config = dict(
    model='segmentation model',
    crop_scale_min=1,
    arch='unet',
    norm='batchnorm',
    hidden_act='leaky_relu',
    upsampling='nearest_conv',
    init='torch_default',
    optimizer='soap',
    learning_rate=0.0026,
    batch_size=128,
)
Rows from block 9 of a small segmentation model, named by matrix and row number. Rows with one number belong to one channel. Each number is 50 + 15 x the weight over its row's rms, rounded and kept within 0 to 99. All counts start at 0.
After each channel's rows are labels from the 100 images, of 14976, where the channel reaches its highest value: "lies over" is the class under the peak. Only what is clearly more common there than usual is listed. The data: aerial photos of the United States (SatlasPretrain). In brackets: how many of the 100.
# convs1: first pointwise conv (model.decb.0.1.convs.1.weight, 256x256x1x1), inputs 0-255
# convs3: second pointwise conv (model.decb.0.1.convs.3.weight, 256x256x1x1, transposed), outputs 0-255

convs1.133:71 61 68 50 46 48 53 24 25 49 44 58 62 45 50 45 58 58 54 29 49 47 56 45 52 36 56 66 49 58 58 69 30 44 34 42 38 28 45 59 61 46 59 31 63 47 35 51 79 74 40 45 63 53 33 40 55 38 38 61 31 48 46 63 52 53 52 73 56 46 38 53 59 40 52 46 24 50 68 67 56 24 56 38 48 52 65 54 26 49 79 32 47 37 57 51 60 44 56 47 60 33 41 69 50 58 82 39 60 26 41 50 38 45 64 58 96 43 61 40 46 56 64 47 20 67 56 58 39 42 51 87 44 33 35 49 55 58 40 45 38 75 44 51 48 63 71 41 44 58 34 58 65 56 47 45 88 54 73 46 35 76 49 49 63 53 36 56 92 71 69 80 47 91 58 33 58 39 47 52 07 48 35 36 38 51 90 64 60 60 23 68 46 47 34 27 67 31 65 46 48 67 56 50 70 57 49 58 50 60 28 47 46 45 44 30 40 55 64 46 28 51 35 52 64 36 22 38 30 75 52 67 73 22 39 36 39 27 34 67 39 51 51 38 33 39 34 51 24 03 66 16 32 48 39 69
convs3.133:23 41 77 64 76 64 55 39 38 43 59 56 42 54 56 44 35 68 66 26 28 39 45 29 59 49 34 34 55 31 52 74 80 25 81 50 72 37 25 53 52 73 49 63 51 61 62 58 49 76 54 51 60 61 45 57 02 26 40 40 57 46 18 58 31 93 55 75 57 66 21 47 51 42 66 37 62 46 43 60 53 19 51 65 40 50 24 53 65 46 32 63 45 86 54 78 63 33 39 38 57 74 32 65 44 59 36 56 72 61 48 38 30 76 57 48 43 62 48 52 32 60 57 35 65 48 59 45 63 55 50 35 56 49 65 68 66 36 35 49 49 50 55 40 53 44 47 49 53 46 40 37 29 41 76 26 43 28 64 38 60 49 41 17 46 52 31 34 36 68 43 29 75 56 58 67 56 41 71 52 59 68 57 54 63 45 48 63 66 50 34 70 50 37 60 51 55 80 68 22 57 53 49 48 44 49 56 48 48 39 58 55 67 64 34 49 50 20 34 64 51 44 51 46 60 78 47 29 37 70 64 49 52 49 33 34 87 86 71 55 74 62 45 47 61 61 46 23 30 14 56 40 57 47 58 66
lies over: crop field (75)

convs1.116:51 28 49 64 36 44 15 52 52 62 33 59 47 47 23 78 64 43 37 48 51 66 19 41 60 42 40 71 40 43 65 48 52 40 20 56 48 54 42 63 41 46 73 41 68 62 37 53 41 42 44 60 13 67 42 36 61 45 67 33 41 51 51 37 50 60 38 52 56 47 29 26 50 71 74 43 37 59 39 71 44 60 71 33 57 63 43 24 42 61 47 36 43 51 63 76 36 58 60 34 60 63 38 49 50 29 48 62 65 71 50 59 54 63 28 54 79 46 50 31 44 23 58 39 50 50 46 76 66 39 69 51 40 85 62 72 33 65 52 55 87 49 56 60 22 72 34 81 51 59 53 47 56 42 28 14 53 27 51 47 31 45 40 45 60 47 45 71 60 47 61 69 44 41 48 29 62 70 58 62 51 38 52 53 52 39 51 43 62 46 46 31 52 62 16 43 58 44 31 40 60 44 63 47 26 27 70 46 39 49 25 79 35 61 34 33 33 63 23 35 26 62 61 53 42 33 46 42 40 40 21 54 55 00 38 41 60 58 64 32 62 57 35 84 37 29 45 45 53 48 50 45 42 57 97 25
convs3.116:37 65 43 36 58 16 61 65 62 56 53 74 27 53 50 18 23 43 39 44 29 78 62 42 62 67 26 65 55 41 45 30 37 72 56 32 51 60 52 38 45 38 41 42 64 57 74 38 63 51 31 45 77 54 60 64 40 99 49 12 47 32 50 60 37 58 45 33 63 64 28 68 40 19 52 56 55 38 69 56 47 22 43 54 31 47 56 27 37 38 67 74 56 21 68 45 52 58 67 18 49 75 50 47 56 70 61 46 58 53 39 95 02 52 54 46 48 39 48 73 50 43 55 65 67 61 46 35 67 37 59 36 44 46 60 36 54 57 35 50 59 51 60 37 44 65 44 86 44 56 24 60 22 39 66 35 60 60 57 37 41 61 57 60 23 69 63 52 37 37 54 68 45 46 51 54 54 26 52 10 40 42 75 51 53 43 37 35 48 69 41 52 63 35 58 42 28 53 50 40 52 51 59 32 51 51 61 44 48 53 59 38 39 66 34 45 49 46 48 68 35 61 73 47 47 79 37 59 37 73 48 56 58 73 51 38 48 53 57 52 45 64 48 33 51 59 40 40 24 38 79 34 24 46 25 25
lies over: park (62)

convs1.185:55 75 43 56 26 42 55 62 44 56 42 46 62 30 35 61 60 26 71 32 46 28 47 35 33 44 40 50 58 62 57 43 11 33 50 61 38 43 70 17 35 63 35 30 77 50 44 56 33 04 35 62 54 65 51 41 44 65 67 22 60 50 40 53 58 27 53 65 55 80 81 50 51 51 59 25 47 48 58 74 40 61 53 79 67 57 28 27 44 50 49 56 67 50 49 47 53 37 72 34 43 63 39 42 57 43 41 54 51 79 48 82 61 60 15 40 49 50 59 52 61 51 46 47 47 47 41 49 46 64 58 72 64 57 48 39 75 74 52 38 38 39 59 50 43 67 51 42 48 49 46 51 34 50 29 38 39 15 58 81 66 31 58 76 39 56 35 43 44 27 40 88 73 35 71 54 57 52 51 46 97 73 59 34 69 53 40 43 50 48 39 52 44 61 59 46 77 38 52 52 48 84 49 61 56 45 61 42 37 49 56 48 70 41 37 58 37 53 45 24 43 35 74 37 53 21 58 43 53 47 55 60 46 39 43 60 07 72 28 63 46 19 79 34 72 69 43 62 47 87 45 35 63 55 62 52
convs3.185:26 49 38 61 34 50 11 34 86 56 68 39 64 42 36 34 62 65 38 32 60 50 37 31 59 58 54 55 48 45 53 40 46 90 32 41 36 48 57 36 55 47 44 42 56 66 52 60 44 71 87 61 42 29 37 34 67 29 56 43 47 55 60 74 53 47 53 26 14 54 66 48 62 40 65 45 35 67 67 27 20 44 65 78 50 36 47 19 63 67 63 61 49 51 52 51 44 40 39 60 63 65 64 57 72 50 75 67 46 52 54 57 33 64 59 40 21 41 33 44 59 48 55 56 60 65 44 27 53 33 55 49 29 85 69 33 86 38 59 60 51 55 27 69 61 53 53 64 58 62 62 27 36 67 42 38 56 47 63 51 60 55 56 42 73 31 39 53 74 47 56 47 41 19 52 65 69 39 54 74 57 80 78 61 28 54 54 51 69 34 25 51 31 65 84 32 63 43 50 58 73 42 56 27 49 69 62 32 41 44 70 21 56 45 22 57 42 61 69 43 05 50 50 42 64 60 43 72 62 38 69 55 47 55 64 51 49 38 60 72 74 31 73 53 37 52 38 67 70 53 51 57 67 45 59 52
lies over: crop field (90)

convs1.53:20 62 31 55 42 66 46 51 29 79 54 71 49 39 47 41 62 35 56 59 21 65 62 49 34 62 81 43 51 69 14 48 36 69 46 69 45 49 32 37 66 48 39 64 69 51 20 86 58 34 39 36 50 63 62 58 49 51 50 46 87 54 44 43 47 37 69 39 42 48 66 53 53 28 53 50 48 49 60 56 52 68 50 34 65 53 36 42 45 34 68 53 26 50 49 41 99 47 59 41 62 57 71 44 49 72 19 30 68 54 71 65 74 26 30 55 73 47 43 51 46 22 60 59 53 38 32 24 66 56 77 52 55 44 40 61 25 25 56 31 49 48 68 57 40 20 56 46 56 45 76 54 50 49 41 47 72 53 65 61 38 28 26 53 43 58 58 81 53 53 44 24 61 52 71 54 48 29 48 62 33 47 78 66 53 46 33 39 57 44 54 47 30 34 55 60 37 45 38 42 55 45 32 18 53 38 68 43 35 62 59 48 38 38 94 52 67 52 62 36 38 53 56 82 44 74 32 71 64 51 60 31 05 76 36 47 83 52 54 46 36 37 54 54 46 56 60 48 44 62 58 40 52 47 29 46
convs3.53:36 16 23 45 31 37 77 66 67 24 50 37 65 42 59 34 18 38 65 46 65 65 22 44 44 52 62 52 61 61 55 70 37 54 60 58 46 66 29 46 31 39 31 22 48 29 74 07 28 58 53 51 59 81 55 70 21 64 48 40 47 33 40 65 57 46 46 49 45 31 24 60 28 38 64 40 64 65 47 44 46 57 76 50 62 38 37 49 40 50 57 67 53 57 76 56 28 29 22 31 80 52 58 50 61 81 50 77 70 38 54 28 38 68 44 71 45 42 51 48 33 58 50 55 46 48 42 54 33 32 52 36 53 52 56 72 49 64 49 59 57 57 67 41 57 78 35 57 79 86 53 56 34 55 31 73 67 66 63 56 83 75 42 48 50 61 56 46 54 47 44 44 18 55 44 16 60 54 66 30 68 51 44 58 37 51 70 31 49 51 34 35 26 56 28 43 36 50 46 39 44 24 43 66 30 56 65 48 29 37 69 47 67 71 51 41 43 66 73 49 64 51 53 50 27 66 31 53 78 63 60 41 34 53 68 47 35 59 60 56 48 29 64 36 35 59 51 71 45 74 52 59 78 49 41 46
lies over: crop field (70)

convs1.127:60 33 48 39 39 63 40 79 50 49 59 40 74 49 67 37 51 62 39 55 53 51 44 70 77 38 52 60 35 46 47 47 73 61 39 49 47 88 49 37 21 84 50 68 30 42 60 37 47 35 64 48 61 55 57 61 40 73 64 43 45 57 55 57 69 50 46 42 39 31 63 32 49 51 49 54 54 59 45 63 68 46 28 78 46 43 46 53 65 51 51 14 49 67 40 83 50 30 43 66 32 26 30 46 58 37 50 59 51 75 42 57 57 42 31 41 62 58 28 57 00 55 60 77 31 32 50 31 51 32 76 52 60 37 61 73 52 42 53 49 40 40 44 60 53 55 38 52 42 64 51 45 57 37 45 35 26 43 22 53 38 18 46 54 49 75 53 42 64 53 46 45 52 18 43 77 35 78 40 43 76 50 31 79 72 57 43 54 59 48 59 57 77 44 52 34 37 63 46 50 41 78 43 44 13 48 26 53 30 26 61 68 75 65 69 49 41 59 45 45 85 46 46 54 67 43 62 54 47 52 32 34 60 46 56 66 28 71 57 25 57 58 54 51 63 85 44 53 25 25 64 80 42 32 45 50
convs3.127:50 43 48 55 44 62 27 39 30 37 27 53 45 69 63 30 61 38 49 55 25 64 53 21 21 33 59 56 45 44 43 83 21 41 52 56 86 82 34 47 40 61 25 55 70 44 85 31 54 63 69 54 35 60 41 52 41 53 58 54 56 58 23 52 45 48 69 51 51 66 68 61 54 65 40 50 69 64 37 55 62 56 43 57 43 34 33 77 44 40 39 52 50 25 60 49 94 51 62 55 54 48 55 60 60 33 21 44 58 39 65 74 90 55 61 45 30 84 51 69 52 43 58 61 18 26 44 58 35 77 42 54 39 71 19 48 65 80 41 40 42 67 52 22 52 56 57 36 81 67 58 35 38 51 63 47 51 42 40 63 38 41 56 52 27 59 76 53 53 47 56 68 60 51 28 49 60 36 27 55 71 29 43 52 37 60 26 31 74 27 45 66 55 46 36 68 43 24 18 42 42 50 51 45 45 52 40 51 37 50 50 53 53 39 57 39 73 70 48 46 30 74 36 35 05 35 35 34 59 69 39 44 47 63 39 44 64 54 49 60 70 61 39 61 46 67 39 57 56 50 59 72 57 73 81 47
lies over: crop field (60)

convs1.196:67 52 55 35 44 74 63 76 54 49 56 45 46 72 52 55 46 45 35 65 87 52 23 52 46 34 55 67 27 62 38 54 50 72 55 79 36 59 68 41 45 40 60 64 60 69 75 33 47 44 76 19 68 54 35 38 28 66 62 48 44 56 60 30 61 58 56 51 34 62 96 29 61 61 56 67 37 50 30 51 36 48 56 67 42 51 73 36 47 45 63 49 42 46 34 59 48 55 54 39 51 57 56 66 42 72 55 68 42 49 37 72 56 82 57 47 22 37 67 31 68 73 46 42 46 29 37 51 47 24 47 29 33 32 48 89 57 48 73 38 46 30 56 56 53 68 34 52 12 62 54 67 37 69 34 45 36 57 41 43 42 74 57 33 50 44 29 42 35 61 60 38 52 59 50 44 45 31 57 34 79 15 53 33 50 86 40 62 93 42 46 83 39 59 40 78 55 57 14 62 43 72 58 50 43 56 59 56 28 36 57 36 65 30 57 57 37 56 45 74 58 53 61 58 30 62 62 42 50 26 35 33 45 29 66 63 40 56 34 47 29 54 45 34 43 44 65 39 83 51 65 59 58 44 34 69
convs3.196:52 30 46 56 28 22 33 97 27 31 66 57 46 73 25 68 38 51 49 58 77 26 90 70 64 76 52 31 54 59 50 55 48 37 59 67 46 47 41 37 31 54 43 63 69 42 44 39 48 16 43 40 46 53 34 38 59 62 08 42 66 41 45 67 36 42 74 63 09 47 27 78 65 50 64 39 49 67 51 68 43 65 22 60 41 49 62 46 77 44 50 63 50 55 44 48 77 38 47 41 33 35 68 65 00 25 71 48 58 64 48 60 13 56 58 62 56 59 58 38 72 59 42 40 58 39 58 22 43 30 38 47 52 79 77 62 56 65 60 19 37 31 44 48 40 53 59 54 54 53 55 49 62 50 48 63 54 54 35 60 62 54 50 46 38 63 58 37 28 34 40 57 61 64 39 57 49 36 36 44 54 68 52 18 54 55 49 58 53 19 41 69 29 65 55 16 65 46 31 50 50 51 69 48 44 47 25 28 43 44 36 64 57 44 50 49 32 47 55 51 57 26 74 68 70 49 53 53 58 39 46 49 64 46 58 52 45 45 22 52 37 40 61 52 57 42 55 43 39 54 55 40 52 40 23 43
lies over: park (39)

convs1.90:58 54 48 45 36 52 46 28 54 67 24 61 37 16 21 34 57 33 47 49 63 51 20 71 65 31 45 54 31 34 40 47 40 41 61 82 52 59 34 60 48 40 45 67 38 46 61 66 37 33 52 40 46 62 19 78 68 40 63 65 30 60 53 49 57 50 36 38 46 50 38 11 68 54 34 62 41 48 74 73 49 78 67 46 55 43 32 39 73 54 52 49 41 29 48 55 47 56 70 44 59 44 34 50 25 48 77 46 52 59 29 77 64 47 63 71 60 56 51 34 53 60 38 52 72 53 37 36 43 70 61 38 39 48 51 76 59 33 40 51 44 32 64 40 46 62 88 67 38 57 83 46 78 54 32 45 38 24 73 62 67 51 38 53 65 34 48 50 44 62 41 47 30 53 78 46 47 42 46 49 60 57 23 55 36 62 57 16 58 40 27 54 40 55 30 29 36 81 47 32 48 46 49 62 47 41 59 39 90 61 61 69 46 65 31 39 30 55 44 51 13 61 09 60 46 28 39 60 51 48 40 36 44 63 66 39 69 43 53 47 43 44 35 46 41 35 40 36 01 34 43 79 34 32 36 41
convs3.90:46 32 45 64 12 67 37 33 58 38 39 34 45 34 46 39 69 23 35 51 61 30 42 38 21 47 50 58 09 45 27 40 42 17 78 63 54 52 55 51 66 57 74 40 45 23 62 63 49 71 41 68 52 50 56 45 25 78 55 46 75 39 41 62 68 52 44 73 51 63 43 40 74 58 70 47 47 37 50 56 52 39 30 37 45 43 32 51 64 30 39 29 76 59 67 43 42 38 48 70 52 65 30 47 35 43 33 37 78 61 45 39 47 49 69 42 63 34 45 30 38 28 38 93 27 77 37 36 32 57 67 67 77 37 81 73 35 37 54 61 64 90 52 46 44 67 50 39 53 38 59 52 33 36 52 80 67 54 42 12 42 44 35 47 59 21 53 52 46 48 56 41 50 59 43 41 33 61 63 33 54 58 51 47 38 52 61 44 74 40 58 45 40 48 53 52 16 57 65 64 57 62 62 59 57 45 57 66 59 46 52 37 62 34 60 67 25 25 78 38 29 67 53 43 55 70 37 51 37 47 69 33 40 75 70 49 28 61 67 46 44 33 71 44 51 63 54 45 70 23 33 64 56 77 36 55
lies over: park (40)

convs1.20:47 50 87 27 63 40 37 44 56 24 42 58 68 31 40 36 35 38 39 55 45 67 32 31 82 56 58 68 48 45 45 33 45 56 59 48 34 61 51 19 57 55 57 76 29 39 40 47 44 41 65 38 53 87 44 49 61 40 36 48 32 61 32 48 45 73 95 30 32 34 76 69 44 43 61 45 35 55 45 41 25 40 78 60 40 80 60 52 39 51 71 34 46 49 49 43 50 62 42 44 65 53 00 39 47 50 44 54 47 85 33 66 51 45 22 85 51 38 54 38 45 53 09 26 27 65 77 47 58 41 63 54 45 54 53 15 52 49 58 30 57 60 46 78 36 43 28 51 60 36 74 50 70 65 73 47 58 55 64 69 51 40 43 47 51 52 42 53 35 41 59 30 88 39 56 53 20 49 59 44 68 37 60 37 47 60 41 60 44 39 46 74 26 32 21 58 45 55 49 69 61 31 22 39 63 33 66 53 72 55 53 44 54 44 54 35 50 63 80 55 38 49 46 32 47 38 46 33 59 57 61 42 29 65 40 61 63 50 50 59 33 56 55 37 36 33 63 38 63 40 63 27 51 78 46 47
convs3.20:65 55 21 65 45 50 59 59 54 32 43 57 21 37 49 39 59 27 76 68 67 37 26 51 22 69 34 56 42 41 57 38 45 19 59 34 37 73 65 54 56 60 24 69 71 60 53 32 52 64 62 40 27 32 56 70 52 46 32 34 80 37 26 34 69 75 72 77 36 48 86 52 78 57 30 40 41 40 34 81 28 66 37 38 51 73 65 55 72 37 37 22 53 23 58 53 36 40 55 77 57 56 55 60 57 68 43 63 63 50 29 75 65 60 59 34 74 34 69 26 60 36 49 32 49 36 34 54 50 58 37 55 64 28 75 75 30 45 53 43 30 39 62 45 46 48 30 43 33 53 20 62 50 40 42 60 65 71 39 60 56 42 36 33 48 39 54 39 58 42 62 55 42 94 54 46 33 59 52 59 40 57 66 69 49 41 33 43 71 41 34 57 49 56 43 40 55 56 64 44 52 41 42 57 20 44 16 63 80 63 54 54 51 40 26 50 44 60 55 47 37 52 47 52 48 58 47 45 60 58 27 36 36 67 56 75 49 55 42 13 41 44 37 62 40 59 72 31 37 27 42 33 54 46 47 16
lies over: park (67)

convs1.7:20 44 48 69 66 34 30 63 66 53 60 51 59 58 79 27 41 67 45 61 58 58 38 84 51 34 45 51 59 50 24 32 44 15 66 46 23 50 47 30 65 55 38 60 39 38 16 61 59 60 60 45 39 61 45 60 46 48 46 81 44 51 45 37 54 44 44 46 54 61 51 51 54 68 45 54 65 44 46 56 51 67 62 60 55 59 57 51 54 53 41 42 33 49 59 46 27 33 32 00 44 76 51 46 70 55 53 38 57 43 00 78 50 52 62 51 62 77 35 49 42 64 92 52 63 82 33 41 47 42 75 55 71 42 35 64 40 26 65 28 32 33 53 58 60 63 72 54 63 49 39 45 39 44 51 78 65 60 77 62 61 14 53 78 51 61 56 56 81 70 42 52 08 50 51 53 29 45 31 46 41 56 67 86 45 65 30 54 59 52 50 81 43 50 24 42 24 38 39 43 58 43 44 55 34 42 38 44 63 56 51 51 39 62 70 76 45 47 63 39 47 60 75 27 60 33 61 46 47 32 63 39 43 68 69 52 56 50 21 46 64 59 45 36 63 40 57 51 57 67 69 41 50 55 54 54
convs3.7:54 67 29 48 54 53 61 78 56 38 73 47 58 63 32 13 39 56 69 32 54 77 42 21 52 27 47 45 75 41 50 36 60 27 51 37 69 39 27 59 39 59 38 41 53 47 40 52 51 30 57 50 32 40 65 65 44 41 42 62 55 47 51 43 68 79 56 59 69 44 55 83 52 55 39 52 46 60 54 57 64 53 46 65 71 38 22 35 30 53 39 51 70 31 53 62 44 69 48 42 57 52 72 56 67 33 72 33 49 62 16 54 66 45 62 40 75 57 50 50 65 46 57 53 34 44 44 27 69 25 44 68 36 31 70 65 34 46 26 58 07 54 58 46 21 55 35 53 33 28 54 64 55 30 59 51 43 53 81 47 46 36 66 56 66 64 80 50 41 56 36 80 63 61 38 52 41 38 29 43 40 56 36 40 39 23 55 59 61 45 33 70 68 55 11 59 37 54 41 28 52 49 55 54 43 89 25 55 53 45 43 30 60 63 27 49 45 52 49 60 43 37 55 30 40 57 57 55 32 41 34 23 58 35 73 46 56 17 47 72 68 77 41 17 19 59 46 60 55 53 63 56 94 63 50 35
lies over: crop field (69)

convs1.108:50 29 50 69 35 37 43 49 54 42 62 45 32 63 54 68 44 84 75 61 52 45 71 53 21 50 29 38 53 20 67 44 52 43 54 57 42 47 66 60 48 60 56 42 57 43 49 06 51 56 56 45 58 57 39 46 37 56 57 30 00 46 20 51 46 49 12 39 49 57 38 75 49 44 25 43 69 57 72 54 64 55 32 63 47 65 39 42 64 49 54 69 48 45 20 35 65 54 46 90 45 43 32 46 47 70 53 33 71 68 31 82 61 30 32 62 41 50 28 57 62 53 70 48 75 31 59 50 66 61 58 41 67 31 43 75 41 61 42 24 61 44 52 33 50 38 61 60 43 60 56 63 53 43 35 41 41 60 68 37 90 80 74 42 59 64 66 62 56 66 64 55 54 38 33 38 49 25 64 54 73 67 93 40 72 55 61 34 53 46 79 77 26 34 55 41 40 37 60 26 59 53 76 59 72 36 49 47 34 61 48 48 58 87 58 62 50 49 45 46 42 37 54 39 18 43 45 51 47 16 48 71 65 63 34 74 46 43 62 59 61 50 29 49 59 36 48 52 44 64 50 54 52 69 37 56
convs3.108:62 56 44 37 47 58 63 80 56 49 41 57 69 75 46 73 60 68 63 47 40 49 64 33 55 34 52 27 55 77 46 67 58 52 80 70 40 80 23 76 54 66 52 60 28 50 63 49 45 40 34 70 65 48 37 11 52 33 63 47 63 48 67 56 44 28 67 74 44 59 58 52 42 62 76 55 52 76 38 35 61 66 58 43 61 74 40 46 69 39 44 34 38 56 35 41 81 39 47 45 29 25 75 36 28 39 65 43 33 55 66 36 36 23 46 50 62 48 61 08 55 33 53 39 40 67 44 54 49 55 61 31 33 63 75 53 54 85 50 58 57 36 18 63 43 36 84 26 73 51 75 64 58 52 52 53 50 49 45 53 27 78 24 37 60 19 49 64 53 51 36 57 50 34 72 29 38 50 59 66 64 65 16 31 59 52 44 37 76 40 39 47 52 62 55 44 48 42 48 58 62 74 59 41 35 71 46 46 34 55 54 50 53 62 89 47 43 34 70 73 50 53 44 49 71 56 72 35 52 62 41 45 13 79 48 67 34 46 52 42 53 81 60 59 35 41 48 70 57 48 52 59 35 50 50 32
lies over: park (48)

convs1.35:73 53 78 28 64 53 44 72 44 60 45 50 63 42 43 66 44 66 65 73 61 46 60 46 49 35 78 53 48 56 42 51 30 32 27 43 53 62 52 49 43 13 44 65 61 61 48 71 39 71 39 54 48 36 60 32 30 66 63 62 47 71 26 42 49 60 64 29 53 61 53 33 54 81 35 46 30 36 30 60 62 50 58 31 34 44 45 67 32 70 50 99 64 41 44 37 52 63 41 53 61 33 42 71 33 33 50 42 47 58 56 70 29 24 59 46 61 08 32 58 33 44 50 32 51 46 51 37 40 54 57 71 46 56 39 58 32 70 61 39 59 38 46 31 27 59 63 37 54 29 70 55 60 21 65 33 90 18 55 43 74 42 44 31 39 37 60 51 62 48 55 74 33 67 48 57 02 35 54 46 40 29 59 57 79 38 20 54 49 54 73 35 47 57 09 54 59 52 53 43 46 51 36 65 50 54 61 49 50 70 43 71 42 52 48 48 23 61 45 32 19 44 54 38 49 37 40 32 59 64 52 43 74 39 60 40 32 57 37 38 59 47 52 70 44 68 19 46 23 22 42 59 63 60 42 66
convs3.35:56 72 59 37 44 71 38 62 36 48 25 33 30 41 53 83 56 50 18 50 34 46 53 59 69 38 43 55 31 26 33 63 32 54 74 25 31 55 47 87 69 45 39 39 48 44 46 48 49 19 45 51 70 66 62 49 60 63 28 49 51 49 38 40 45 31 68 70 47 36 68 68 42 41 74 59 45 37 64 91 19 63 65 56 44 29 52 35 28 60 43 51 58 47 37 53 61 44 64 42 55 41 68 32 51 71 58 80 23 72 31 61 52 32 17 65 53 35 43 50 55 66 49 23 40 73 31 49 25 34 51 44 58 51 39 63 64 51 44 33 46 32 43 81 37 49 30 57 43 64 30 50 71 53 66 33 47 72 49 55 44 50 26 27 53 42 51 74 55 56 80 58 73 59 85 54 64 30 38 37 47 47 66 66 69 71 20 66 47 56 41 36 51 75 33 55 55 70 34 55 33 52 65 47 65 29 39 38 56 38 39 28 40 35 29 36 60 46 53 62 30 30 31 63 59 44 43 67 43 60 32 60 16 49 68 42 29 71 57 35 59 58 43 23 45 79 74 38 56 56 50 44 43 55 45 43
lies over: crop field (94)